config = dict(
    model='class-conditioned image diffusion model',
    dataset='stained colorectal tissue patches (NCT-CRC-HE-100K)',
    image_size=32,
    horizontal_flip=True,
    activation='gelu_tanh',
    head_dim=32,
    beta2=0.99,
    steps=31800,
    batch_size=384,
    weight_decay=0.03,
)
Rows from block 3 of a small class-conditioned image diffusion model, named by matrix and row number. Rows with one number belong to one neuron. Each number is 128 + 32 x the weight over its row's rms, rounded and kept within 0 to 255. All counts start at 0. Numbers have three digits each. After the name is the row's rms in percent of the matrix's.
After each neuron's rows are labels from the 100 images, of 14848 (inputs lightly noised), where the neuron reaches its highest value: "responds to" is what is common among them. Only what is clearly more common there than usual is listed. The data: stained colorectal tissue patches (NCT-CRC-HE-100K).
# fc1: MLP up (model.blocks.3.mlp.fc1.weight, 512x128), inputs 0-127
# fc2: MLP down (model.blocks.3.mlp.fc2.weight, 128x512, transposed), outputs 0-127

fc1.238 093:105182064087088203119106096051098126099093079136159098110164073155086136116056106146114136145078136110192117110096148137008141152147153159125111074134123177160084133105116111108135122097135134073111131150131118153108151255163136127053107137129128142129097143139106147124157114172117160124121099094158128136125109130143135131140109111087117143134122098136109110149130147106129176143104
fc2.238 104:128146129139121235122128137082129155157126176114176139136109191170132125115132092130113122138150141097181174061146138129163168151143093119134111166124129130115160204179090130135156120123122112201107129124121121136080103021060136171065131135138125154125110110082129143175222072087112133130112108103110110134116131147141114121110102092137107106140121139104095068210142163136122160136138
responds to: tissue: adipose tissue

fc1.95 117:145084107136111234135140145110112101107121141140181110114111107120137138142073101186135132166145158160132133054148119119175145124116135146126177176132131141077141105148097138153177109073148129162173119162141108125148157131126138000130163166126155129152147127068125155070128199142135160103129117121135092138173106134103161156170096170156119157111138117166142189141163188157148193167144
fc2.95 148:126088171130124204100126132142182104137062112120079143104161140147093141154143119121167146126136131114118144049123124136030083108126151139141133131148054167193083130155144117126146089162133159106174143111133058048161115142108124217109113106135132123137136125083087057133156058111113150130137108150123117137191136121120105116151066193134097130120106199126145131159142129110131161124140
responds to: tissue: smooth muscle

fc1.89 094:056122130115109144052128113121161125093130118167140158071100136164161123089112107188149154112148151104091110091137135144142189166145174136133165112118107182140115135149145140095160107077082104138142147183143159141114082102122077139126109130039163138070116102131117158138081110118129053182126165115166160123136087150097080164153111145073107119102074127141113135087173053094110179171093
fc2.89 092:058114129146144078175108080152133156137100181078152109190147121144173149070173148111071116128120143113046139107140119146082174178152106133102151113125161081114132125154110085129085117106132136142151131107155112183119147162125100100165103143113179143142115145119100132148095114046151127119153140188184094088146125078170106148082146152138121100143136146121163073160131018134123181095101
responds to: tissue: cancer-associated stroma; tissue: smooth muscle

fc1.111 124:133102157114100148133156116107191115076118151124152112097054138153152121112134138144105079108191158152144147082127078108128118145100157126084192093161179166105057145127135090118099104084155187096160122120127120188123164101026091078150148108088120173141139133149149170146083151064099133107104114126150099161158119162057119132146139154161073127101154099143107086137123095182151154140080
fc2.111 152:126124120124146214128154127087117119150132103124089119138148194141115130125134133132184125144121121117153142164164137152105140150121090113168116151139116000120133048153115139115078092129116155204115123128126171182118123000129119109030125122126124175127117115186142141141145107105134129128131033113129111124141121139110150114140125150138114118129122050137104122124137160110139101126118
responds to: tissue: adipose tissue

fc1.315 083:135126149098157129160134091093115125075134079101145080092127149131125159174106198077210109166140084109095109131195125149183119140219143157121121182113105091171137102121138109143130113141130099107100177146153099101166127129102110112075118119100150114140161097071155141115207083124131073108110096095118181123134082114103156081199095104145154119165159165108069095125122128121192145120122
fc2.315 076:097127119081139095136129137093141139152135139118167174143143095165101084056134129114132148156118089111130152121132089164090151182157095109152111138134101152128124122078108104130118112109081213145095102137168198125182097119156153108084139094155156156114127113131122187127150153101122113145146165164105255114160138129119069117161038160146143121132101031102139136167130142096154081121110
responds to: tissue: adipose tissue

fc1.487 090:142147162139098132073171122107079162159117097105141170104162145139090126086113096162147124161113199167112074167089090126139136188185144079109137149105123155108145134126057092165139217162136120074102107092117091121089169176118148115058147098044116048109171128109160131125158115175127124125105115179139107131149131151110100163106158118124106132122131137129099096103063195141133122093126
fc2.487 085:155128161127120112109116137207138096165166153137117055086136134176142114227124090151154115164085171104115165058115203093140090175131130140167147126087090123088144121138080112090088160119150103091122132101119186122087106096167094130088123112191146073165123123176159154107134124122167177124113105074117105109139177140102180141106151172116197102099103148122090091142161136144132133106115
responds to: tissue: adipose tissue; tissue: mucus

fc1.428 092:190147184125105146212180093137101078108116119097138135126144116147151122136121126035136096138090095099159103133110100132086131082118127060115136139173148119132201116154090132174142135110134166084083131081107136100139159153119142105145118082181105113133154147149110160092083119109144232081112118085163095119096142149150159053090096156183117109113180093102095110150120147134151117125081
fc2.428 068:166085151130121142070142183112154137122127070148068128091137163117115121170065140152108139116108091144180159136105125145160090049121109091115103158090139144120027105187146147159142127178165105145062150130111081147160102089087162144147158092145078128139154090116165151069122191194132103123073162086095130160140095124119126098147105096112148134096116125122116144131111205094144146164149
responds to: tissue: debris

fc1.460 090:112175054110094204112135099137196181101152079143124117134108133143121147118127117131157115155058139126081107150134116156184131148139135137112127188147128137107052133083108101125122098129140087053182145156110158116108115232121111110052098123136145137138118086091118148156128077141107124120125098133155136167135086170102099095141125138108152175115127039161103213108144110127128084137121
fc2.460 086:135150023117129200137141121142093117167128141130121111134164117141113134127103098137124124127144157138142175101129122169045125152157096121129118091153123146127255171104114143097132160130114202128089128144123119117055086000109156111085134128152121113146113123146149103113106078143178149135112113108126124130108103140141152137125079165114110127151138161147090079163134119088152111143112
responds to: tissue: adipose tissue

fc1.44 138:067175134098102115119159108087195139128120173110159150148115127136163078158069100118154188139154159162140118103148172093151112091108125133100179088155138176141111118152074099135143123090105094109194139176136212190108105060126104115133176180099088122099157188072188170115157081110102142155123164120134094145112113189084116118140113121114168107100106145092088127099141136139091136089135
fc2.44 125:107086160108173113123089111138096122104112094140106128093068178154141206134052144113157089106091114066176103133091082099147137147142175122122078134145177124129105103060118136147080154160145147198148131163086117124100155129149134120133113029112174134119139108159178125072120097129091161120134163139119093113138141146115102123150128193155084139110107116130101122242147103161117101147136
responds to: tissue: smooth muscle; tissue: cancer-associated stroma

fc1.138 100:138132183101144094154108126051105139153178142159155105117161180210116130124100188133144152156099116141143127134139149141163153138120125151037154129123202101169173158126136120126153114102118093102130167165150093123105113171130107109120117147122128153134125113047117131175165133166189169084158056140142112152086126120151148114137244137171142147147172092168110087145169095157156120103151
fc2.138 081:146135157122146052139137092117116119119176107144132101149091089136132146144102145119084128116177103147085146133180134101138105133156135149151119113129190082186087144020144147137241114150126167105173126128106100108154080216115137053153147104108106118149151129085124026133115124122129131131137084120119100124156124115177137143155139091140136111165164139127145220099103115144153112128143
responds to: tissue: normal colon mucosa; tissue: mucus

fc1.56 076:134114075085141183171118176140111142133080120186219122106151090118108145180100146150159113181152116138192146177166143120138140158133098144139153160133114098162178069085082141216144155192149097144127119159142122125170127139114057127105117120090109134090139109129187125067125134120106121152131128102095190168118125148109177120195088130194112088141110130100138156103096116124150154075123
fc2.56 112:137151081137120107101183125120115101134125215085158127107074207164117133096113179081158098131127122185129156129110146132123136095156107190097161101180133085111132117138153138150119116150147127137151104114123097130115176135166139142113103059089104148102111101128150162055132120156196113194113069157111154131103148104252085165151154146131092113067130144161100128138127115116177128170125
responds to: tissue: mucus; tissue: debris

fc1.293 092:127165155135060128061180126154122134085078151109130115111158104151120117157104108215141104140147134165064126088141182172084178119184071084135155123127166113084130080163107137146150125139115145160127075143130100102135112085107152111071176125087166124107219127106128148088092124185099095104195132138151163118145124111084117112130136098186132149149124115190125099069148140166156130104151
fc2.293 062:168155140123104162135122155140153117122118073176080145159197103118099151142197158087174143155086159115052084126017173166173088099140172139147141108145126153148166095151139134113157099110158112076118091142125109156098159190163134094155088099131168112134137102144127144099095129079123103109159124180173114143134156105063117113173106141110118172081147078143072110175124132142162109158106
responds to: tissue: smooth muscle; tissue: debris

fc1.7 079:106074162118104144144148126091041151235045072138128082179083136173083151137147132112152153111146145124098162093152146062153104092102147117128159178122098085123168119107142125148094140152122227139114111151131116101098179172123133107153162164079127081120140126059148122153150124109108127173127148154074102129086127110134140116117154092132133113145122146134165065126067161132133165105119
fc2.7 073:118039191124101159156133119138129146076058135121084139133150107134124138125109083131151098124130164118160145113080149114077163131129078131174096151123130255087036127136122146092081111143114073087082136121109157119123072154112123077158143134169151093144132150152154080163141084129148139114098147080091134105140129140154115118120156144139124087133147137118134134131118141122166097137120
responds to: tissue: mucus; tissue: normal colon mucosa

fc1.183 088:046152135150125162141099144118129168083170168071149122128146102108102127135108128104150139172118153128099076151169177045106141147157130146105106167131106127065137084148128117107166147141173110153137129122067101073075068053158117087043142140163090158113158119141113158152078130119138090112116108076173143157129172145139116142137111100098157123091177135131146093052167171105100090165123
fc2.183 052:165164119141134146114154131133142157146207102172105161143124160183139112112180114104160129130154114131123181110128121085199125143168126133190132085130081112138116135175125125112127099144079133165161152146116145133025160186128170121051128182143057118094176143161098188187045161151100116126107121119129156112147060118146122125125131114130091151135098064130175173125136141148105085137116
responds to: tissue: lymphocytes

fc1.173 093:128110155202136158095120082095147164155108117090146120114199095132159098074131186152115152104130158087136129136158125108089093112178126104100081124155122170119113153195165100084095119132112086166119136139151143156124066120122106138098147155152146132151149133092120131117196154095111070097135061169171097156086102099178113131059210085094197118108160143149063097136133112149164097136114
fc2.173 077:111128089208143122079170110161106096098151181121109120110116179133092171158074125067174079129126200164166147116132113111159133123147128177111168158196098078130131116140140203168102127116142145087155101139116109112125185115123131118068073098085132157145126147123140138095100108109173115165148086103192108128105162105161114145074156147081076122077166077167188133115105128095132119156149
responds to: tissue: tumour epithelium

fc1.418 099:115130100145082152097075128074163114092119121165132126130153028148143085103124134139136142110091152150125100114117154112136104101129137069143101106170074150142158124097074101124139121164158112145175049121062091161107057078098128126096156121164071141048129125164106174212125072157116168112130112174138112138127137131158053155114169133164120151098155099162115126073134130104119153110120
fc2.418 080:134171149097104142111156102099151165141154058116154101192195167103137118136193107136165133137169149103115104107128147137179100171092102139124128112115150109154053166157134165130098186162145116173183118124118130164127246090130094097112109164160129196138113122086124139142058161124107164133114161127092181124157147129161159142134164168127098135160165126128139155093101182180122070130110
responds to: tissue: normal colon mucosa

fc1.53 085:137109075181137155138092130088087109170116170074174121117062113087109144130112109109132106093121165169136170150188211112135054095080158122081118166103159122088076083129112076153140167103188152134121142139104143158141141165123144124141144088141115138135164140090093117091103157169102149153094117074199054163131157126134167167108132117194138090128120147088106103146170126141139105180102
fc2.53 097:078120133135124136134078150070125166104176085092118125151176125140120137128109111140100130124114151106105185115118098129147163118123152126127179132090189112130149152113107146130095144148122134101140087088167106150128114120164121113184147185067152121105116129159077119095162087035125104116121121174235102105094179121112064137128123125091091103094147081094106098152008091145103109091106
responds to: tissue: smooth muscle

fc1.308 107:073150148105075158160148153120159142166105124132130142122104072157122143167098117167120184067113173139158125137127086170126161188142131155148157056106081148140161138119156111110140110179115117128125159166060102096126133070135099128151173098139120151133114138125108149166178051064014144130111108167188144129098124092127113127122114139137181120084160104092102136082128094124123094109052
fc2.308 109:139129170109144130136108143111091147079156134145126097162165200114125113124164092094156133150102148151131144139105119128152138187138162146100159143112122099122103153107163155118098137103101143140061141145132125091118074177086161130179137161106135128095137160114126103130175194162255119112119111142109169140063149147162155137101124154137119213194180104133100136139124145178077099187108
responds to: tissue: normal colon mucosa; tissue: mucus

fc1.431 112:157113150137142130071150097154102127045117141109153145134151164111114201102154095158154035181137121155110153159116185087143105113130126134105160161171107136134097115159115120139105132154171129106138109084157135125136160153118115072113072166092105137119196113084171129083130145154165118153173117120123164128124154149184078114123185113121194222165174173178165122109134120160085141081113
fc2.431 090:149092172131097161109121114132144170142124105101087130148133138146139078155114105151133205222104096142119113120139063119149152127109127125115115138167097113086152112144120125108102133119118127147109159086107114121100077134127161135167209108184170162136073130150150122104181134135179112122165115140106139175069146155206204167082127161123093228126187145146139097162131104133071125180108
responds to: tissue: lymphocytes

fc1.81 081:121163148146134082118113119182143138112123128118119119103120132101098145142124113094113133168177165148138116160119189115104076141099121141060132087098124100220105157116138119119169131160143081130091146169120111144128143117112132092078077081135157142155114142146103171133168076105132074109109056140151138147110102139103158105113122206156181141132152046104088218064122173141129218125162
fc2.81 081:124159131151114018121105142167146115130120172123124152133078133126124093119110126131117130134111144114203137210145100109194127135060144111158145092112111066129185109125129140145086157100125085121088116136144171140189157187175143148074135153116125149118122147200114115155213175159152114134132038132134153135104151146099101123126122152097096137127129056104083133074139184143100155129128
responds to: tissue: tumour epithelium

fc1.39 098:055185171112094146096116122116080114144119138118134133162100128184136096126168192074152164122087110088080142139128179173114149141152122083108125120102139120179148134133121095155116101084123122154120137125072051145126173168119115128151145101077205137138094168133135147169137092069060116098112110068147118126093114060161146092130114115097132159154146093095121104101056119079105182072131
fc2.39 078:112155147143160139109147132123182101053135089094178096120171102080108135133093206157072141165173080183092095177100145192173090129111154133155163128100136121104111131140169110142185118108113148114144142139136153152076070114099119092137147125153113186110181130152119201140065107138255137117096160153137129135089110136189099133134119093117113128120139105126131137108135118112115157101113
responds to: tissue: normal colon mucosa

fc1.465 090:133168116144127108179157115131069119163119132150136098117148135168175120124054094137176097114091113096118180113143092159141092101167177152180071159117124121176119106117144161171085110152160165142104026089176093121084142196147150093171121082131107099157124105108144132186183122134176120090117136144113123130142079085162160179125106160153209184129172117151105125110148124161116158118136
fc2.465 062:125209102101130131127082132145149182173141087155095072160080173129142136126160095111108100097149108090145123147086130156107136113145139180110076146099214193069074142131149148136121089191140096085175117144145200144075135067091140121153123102138139115154112088080140122143118108183115157130115188138109112109127135139144111158124173176148079182149139152129036162141126117161134131138113
responds to: tissue: normal colon mucosa

fc1.67 151:163154120115124109102134085093187098096103153153153136118126100117192118125052109153140122147155179137120126080094067127153115172114152128110153114184135165133119108111072159100136121159078110116104112131179190198110093075126118119117120112154162086050189079085153154082094091135101100082138131171111149116135088204127076141096169132192110114126134161183095125100095125126104138142084
fc2.67 123:135176171095128184110106075113197131073085102132140095086118113132128147165068101111106134105097128132165166197113133086131096159123176148145095177124176124136152171154162117149102122094144164145121140120103144108131088167148068129086132130085098114149150195055158161134095097202137101166138123107113146171148099130160115079112111173063144078097124117175136141140096101118099211114096
responds to: tissue: cancer-associated stroma; tissue: smooth muscle

fc1.123 088:098157184101077161103099104149115112118172129150120153130138099200101094128081162092174109221138094093100138177147122188143107105115128107073119099102106130153120113151129067140124089162159102088107115139137142085125152126110132102095159086075109115136161106099157147124113079192143061134138090107156156102085150170102046147111197108157112086168192161163125147095137131152103113087111
fc2.123 082:102196123074148174150097161169143129110181158108188094115145191092091146126158204114073136125072123121139093148119142176120134130139161094148086122119083102094163139133144163133148089111124141136132119100148190081162094193112131107163075104151127124107100135111166183142092139106102142147127130107151136169131174094067211147128204097081171092108167086123136085093135150146101105118105
responds to: tissue: mucus; tissue: adipose tissue

fc1.443 082:098099137078120160159098117100134107154121107161132185114143159174146092141181084113204114156115118172117197153164126109109138113179123124158129189095140157117107139186125124167096113172107056213089111158122151124193086165114143080118099107127084066141140130105151145118167115117113128116141102184146172124184120101136112134105193098140192134098161144117148160130189092099146085083121
fc2.443 082:126106115086119159144121117145140130113116153120200018118181144058139124139044103151157129115127113144171082142125153086119102104097107120048114066125102198136152170145131115115108120127151255058115139109120165132186132115118117150138147121144152097152136119173157153124130131156166154129121124097109122139153133116129183139139119126111156112138136119147176093112113120109143130125126
responds to: tissue: normal colon mucosa

fc1.113 130:115127128131152147076154135085144115103098116148152131171078123143150192129131093121116049069101154153092102098102091119115123185179189157147166150186157167122112147116160084079099074085152112118174128121180119148107107127078100070124069116122094109144100209150130177098126124102134155160112144118151066136132116154111177105137102139143098151129149109113070109102096113172153204165072
fc2.113 177:110160149114186130144132081095149176129128152113122153092145145102098125106149114108134109106167178159156060094148125088123107144099125116114121037126225103144078151162135140160209105163156149120168111149126028181133047132090137141082126135117123156140166105054131120116149146130084142136100127144126106126209122097139094137121112095119121172096128111137095178092188107106117140156128
responds to: tissue: adipose tissue

fc1.480 093:146181114144140138124095094118149131191083045114126123072124127128124133127092110144115098122186143109127167102086170137160017129101194161167156120106121171140162132152145168153133135103102108115109116162127149143124131148111090131129080151136106101157173172117123164177127116073129095112164131152188082132190135139128097136155118134117035119174147063116023114138118100116145147138103
fc2.480 078:132151098111111130169147103163114118083060164125123118126157096125135134152094156158161100121068099129080076103215128149077119097104117112090097146123121115042116139137166141126137153110148103093099127113116111159177108110145080145225127134148160103149129122089150177159165145131144096117107117097104088133176112108087148128122096115147162124129110146126000143160146137108162199098135
responds to: tissue: cancer-associated stroma

fc1.489 092:082137162126107114141124138077197100133120137109123060113161113201193167184091144104168130143128137086137172125080197126130087101127145122061161120153100103121132163143119091101116066165162125152090087137142154136165065165159103116133109072178172137198146134110181159112069141063128104129110096164143186134112093116135147115120133148150184111090170157148137091154151116109106153153156
fc2.489 094:082156160122124127174116126096079162149152147155109146092112171094157094081121096111106114135114113178143095114187134184152205090098098097191140140115047149166161158137131143128152071143097123090183110141141095124146191100043101100171140123086118122128165138177169143127046078208137118155106102106109158128084129158136115127102101095110131103167154089133153097114115129121101164145100
responds to: tissue: cancer-associated stroma

fc1.448 114:053162163132101151114131109083166090133094149122133102094170147157088121186114166120156086138138106079200117123146138147138091111136146172142107059179138141166129131106158077109154041136120104144132134082150129163147128119108107130137138120170129141161101147151113147183118118064172079087088075118175123102147077130100130088140125157137128089152114073108142101119054077078127167042120
fc2.448 098:101166174131146149141168153103110158145100081113140124097085102118118095082129148136099132157152101166188097128079145145129140146132110094094127237114178111088153144092114138131079070118098157118152105167142102181117149093114102101151118097118108132089116135075130135176093059169057114102136078154165115141136115114125126162110175137073125061089111110116171157080143112036096180124140
responds to: tissue: normal colon mucosa

fc1.174 105:095142071146086132144118138110167108145130139128134124150147122165204103132102190103116131094077122047077140173201122077113083147120099136061141136157145108185114153123112094122086110139163071149100109101160128110134096190081061128103126091129113112105144125100170148100107081128146065146077081096161118117158125113121110103106146086132166078110178125100105140132136072126128123125032
fc2.174 093:149090100138113145149099120069144200121073071143070156156132125144133140106169153106176138148133121129229074154091140142121120111073099173129124137146133187133075169148123126073116140131140138162075141142108210212097116127075112125158119111154137160140120114175142168122152128145088135127118165156115109152116136126166085109106153166107141121113181057104101040120127180145151103149115
responds to: tissue: normal colon mucosa

fc1.461 089:119128125126132228124180125105046140126154172104122100091091135106083156138127102158152160140126138165180156106086150117144127098129125093167152107093106145151147144079112098172067137144136123106134133140093149146106124117145122101213139161079120186110145103156143159097081136164053152135154036152141152125035140101163106131137135137124203200142156183131120116154146118143132146100132
fc2.461 078:138105147143131152084140107143085135112071100138092180187212160099127122124098116083127129139115194097170148115181130168092119125139112168085131157125154138131176099140113143137192125109138125138034144150115121209192165181121164089185136143089140172146130146101116081107168178104169145127145110135108153073068128109172098128130091089142113141155136099140079180131114129155170108180140
responds to: tissue: mucus

fc1.48 084:102143163063158115188141101102114125204137160136131139099111116195183054093113151126140181115090123076135143130141106113165154139146145085101156103099113154101149172165135153123117096145106100158143116063106159140113125110105134142181101145128081112101135151097120165141137158198166126166132121093142131152119102087094095117132168110041133128164194155172091096128215136203158136159104
fc2.48 081:098109166061138076128143085127139181087176095126146109139149178073116147157084122153078092111107106122135134093114122117072111128169148129156112152123122082146157140182179133122127093127166135100168132089098108131122117136195110065234169123126130098136149084141116144127169081074111135163094093155188096143139156080109165111120152122126145099092130115106073168125017125119149118102117
responds to: tissue: cancer-associated stroma

fc1.243 117:132159127117110145086135103052133133186106123123134226061089118099130104060089118120130124122114138169140191123153125088132092107119198099130135091120144071125119126102069100169114077085142147080137075133113148174160115177130125118136114128087099136092120125110130144156184105111079147061098061130130083176064089136113149134147087110145143131098117076132121151143140156085157198134116
fc2.243 107:123117176144135109138152155103100107120209093140147190142125126153121143101106148101150116174078127128120255114132104141152150173084109101146122102151128104080167106177115107102075158107099158096110114153108187097171135140255160115096111113136094182113117111162104151096121076105108085139142106122137113127147129168063149101135136160133087139086129116152089121105169115116113103123129
responds to: tissue: adipose tissue; tissue: mucus

fc1.455 120:145191168127122128100173118095109089136111128131155115101157084114136119127160067147243135162131146211153124134050099146129107138067169135198141124125105174130134112207104116157114119110158121152078156127134132145126132085137146129123133154131150109135164113149117123108158204130163167185111135204099138170092116176176131124128105147122199098109119131150082119057154146132151124110161
fc2.455 103:127211173141119051130092119133127090122088133116036129126113208099118136146102069154041133116106135099147126097218112129130146139064088151077122108128073069127113134155141142104188130142107136098135138116124180099125097175077146079082121131153150089147106123092147120112173075143136133132125134108101159130074154140118171122099097129143144105141134117111089208111122144108157132113093
responds to: tissue: mucus; tissue: cancer-associated stroma

fc1.444 085:101184110134130180095148111137072181191119135107135109079167055172152120118161179117110135164123166141080038132122105100119131145117154151158164123112149188112136120149160135120136076140148086098090134097159125071162076144169159067125156125155165100125189111088084174161185121170159101146129092157125112124138121140115072106135199114127112132117170164171104175137131136189122170129146
fc2.444 103:149106127079123183156136099160182140163147162134146186146085212151122152171129159173161103152152127176107149112124119105133092129160142120068150056133146153181132108113162154140087145129148202164113110117112084097136195093146090096130154144101114122130146108068128117095188079130161138128111096128153091155112114127120163160134222150105156125124163079124205125120096101114105200113156
responds to: tissue: smooth muscle

fc1.216 086:095127062099158143120102120155126108124145082115160120146132176095131087129167172096139159109093138108103110149092160089139137139174104076120118159106131098109136092187095095162112182129116125132088143151075154096110111139154089011134174097062133147088116233076149159078140132132078110078119155134126121156169142081130119130119140127104103120159124142129158175062092156102071093126143
fc2.216 088:092200128111074139102103138154107128158133134130133130107128153158174134114050107148099055119162129110092151138191143148069101105159133163145133114095109185095114136201093098080117167139142119110063144163177111144140128118125175157120074173184111107159138226129152200082153108136130139135131103109116111088133163099160115090127108167182114169102115128129105176114132176144062131131158
responds to: tissue: debris

fc1.303 097:129089134102117115101077130125132098181174075139157102128148145159145077084110178139100123118096143150110150170150088101110102126136119137000154124126147076149101194158116080119175094066140103086085175157114128145152069186085108148111114117117124136140124125069148120078133118185145180148114074122166076163165126129131153100168177152119154096126117101162077147137181102154127109121121
fc2.303 089:106150173130157122113139119141155098119098157107019115096137138197111138127099077151135153130134166138092146115173144137076111104101162126099140094101152088140100088084155136121139144120157127114128203111129102088106149107115132035078128146130150121131100126084138037099141092168128116153115089130143111134136084109127133150144123158132141160089139168136105255120123159115153124146127
responds to: tissue: normal colon mucosa

fc1.201 078:133172187108145100079091123148114104171120162153135127145063137089111020116147114096122139133138162167104133146157124197202126162110169175174143145161115108111142135104139155149135162137094185108103097107160156110114132116120141093125136111127116138107186119117153145113138128094159127107099145175155125170104087106113064043078139165186114082192123116090150165044144165116158146139107
fc2.201 074:189129136119135115143100110101049169133123126140105132144152106139125173146119175171053142192130118104171137149086112209143120192093160126000141115131154185126128146107121132108119164140167125129094129153106124184139117122052125161186122104166152151150145150099097132131130126110193095126116130133097115169133113122153123101154108129118091109084178129141156154123151159094162106145188
responds to: tissue: smooth muscle

fc1.451 099:163139132151159175107157145088064155167079181169178139135141119090120101072094126145110168091140136155160129130138056151149140128149134026126133110099087175118157099151104124148143144145115123073150091131091142169073121135166109100126159137069128089069146138101149153096069154140104161200151163132124083184106144134174111129131104068124111128147118078155083176093104142189140167129117
fc2.451 117:136092200139132117126179123164116143182099182131143098111135106097133106114085101142083103163125104120154137138138133133119203125153097136143127139122148093128172220118062148138161131128096191119131057184161086106200116079198109127111151131093078157111152143136147174098072116165167121116131157108092110092117122158103080123127083102129111115154098099131172098194141099082062136111159
responds to: tissue: normal colon mucosa

fc1.11 090:103202094145088168102187098083128120104135141154126128117138076193116169137091087136101102159107147144123068149131096061174148139085171128143158070136161174042204159114126096128139125125178122083110126151126145108168081207120108122016138098110109156104133117129122166110150170142116135154120064095141084151115104122134131130138097133129132163116151128197108116119144114152154129107115
fc2.11 098:108074070154156104143133138126086110127146112138176120078104187125144116075136136131140128138162100152127144164178131157086138140095118118104133186124109161198072176099139104114093152130091164124155149147118112033154046046202117126053123125146105142110145098133122209086168098160174111137115067121108103129158108135155121104109127121154114132134128112146204126089164133135128082129109
responds to: tissue: adipose tissue

fc1.192 091:187132164101131098071159116130138153121138121191130125097090145110097118086125129068120117117029180133155159090143141172141076119111137103128185063104130156080081105124203103172116162108169174112115083181120119130148112182150142086130140164132108102118186112104155149108130124092075087115160164171085098140120149134128093082152107147193093098108172124089145123091092161127133131065136
fc2.192 063:198147144104136080161119142113115124095110175134163158119121130162051157150123138187066156119059089126103141150140146148095128155121115120078151135149107146190152157073123180128146129103199109134118068132125093141142146110094101121148129175177169149137120161113158174168164137187178212151116148076070139164126085162134116134114153132083103159130126156154195072114165137107154128155168
responds to: tissue: smooth muscle

fc1.237 088:120184117143080107098145103142139120143116186180129096145155132107086117097151098041129081115100130120144105175164154055137086106160171150157052179115152132115122128155108110097057066149151121129094122094147065163137123208095146133157104058111098108140120129135134137123159152140190125135109094142109159114164114121137128091145128080163144119146120134090094115118103116168182228127167
fc2.237 084:190126174140083105094071149150102133153121057075173146127034091156143156123105145116085147112191131085140099146104187041119110137134203152137097106126187138147120120162117127111178116164153122138147125137143084157137141087159130097113109094147103138147079091142096126178158060128056145125102085156115129180206123108166138140154111122116089130121136145111100119124130139090134169149093
responds to: tissue: mucus; tissue: normal colon mucosa

fc1.28 106:113128151102097151125126104094142145090116171089145154108139148170141165093093118144172125170145113155072181143107160133131109127136161136098105138077127123153169119162069110094171098194147099165054134132174169135124170153126124116164143155130090113145106152086128182082130118112177160074070099147203144104148175153045127114089149103092160093103044119070109089124099092091162134143153
fc2.28 072:143101069069141153151070089149159142152132154111149187122114134099168059143147088106110108163133097110118134121174135144113127177110079120152161134082098158153164116124097095185120126088133113097121137124067128146070135132138136122113083086092148084124149132113104194100149112173116169131038129098189127132138176157114150145075144169171131150113048164110114092184148113107203115097170
responds to: tissue: smooth muscle

fc1.340 109:124129103105092113132126113102124153107079122105168161141117162126121099161126087154159150125154166153100143152111195091120123103137077143117136145149119123119099091176098113080143147124095113107132132181155196120137083064125162042103132228124041121135109199085178141123152148120101139188114116130119139114146139212088134118131110112116142107080085139098122143074087142185076077120104
fc2.340 089:105144087123151149108153119156104104059117108094135106084145088107162179091131117148129066180118146119100195130153076132156151069124184133122095088145134150137135122162051139161145165167146123162125113146072108162117144119119132103124142024144184112138143160146201142202126077168159135079080122130142118133095122212111077157140153121125121135143109135062123147147131114171091107149113
responds to: tissue: smooth muscle

fc1.167 093:121121124072073151105106102091199147099098120177135141128158066162118087102114139154146144126113115145105109120140158092136154089142187054135149111126084170144138155122097127167166143081092098144177126053083170142102073063118101128116101075133080133100142116159108164163116118124097123122107148105102095165141148169116052145146125158145146128126138113177081163067085076083159158159062
fc2.167 090:107097092128081078105117140184189130099097107108153114162089131159140148134111091145124118145171192147123124095174160162088145160064184129134168143146147094134087164149111174133078046092103146142153167158133044152131200151117134131101105154158089110152136139080113126141103174154144124132087140105171199137152084136125123168124122179124113136124161111082143118191081132156117080193153
responds to: tissue: cancer-associated stroma

fc1.384 102:126124121123157179076109155105162141141109208142183117116106142107123041108071169129157151134146154174100157167177095172136100178117143193132115096197153131153101084197091113105150143149086103115111140092164137154115136154122115125133143134150131109075161108120156134091119074156078170077115127157090140183150129102123049039080159119128108077152102104112127152109109146093139134144122
fc2.384 109:150144118131152177115115084116022132094077105113175164099174136145112095156151202153071163166162114119145075160164140143102124175119182187078113113089148144099163081147126149125089102127129124143132128150126157161137134148116100113145119095156127057151139097140109138120095147030179095171160076146114133201142121138151096065166164162108095142086137116160125118125179128127135090131128
responds to: tissue: smooth muscle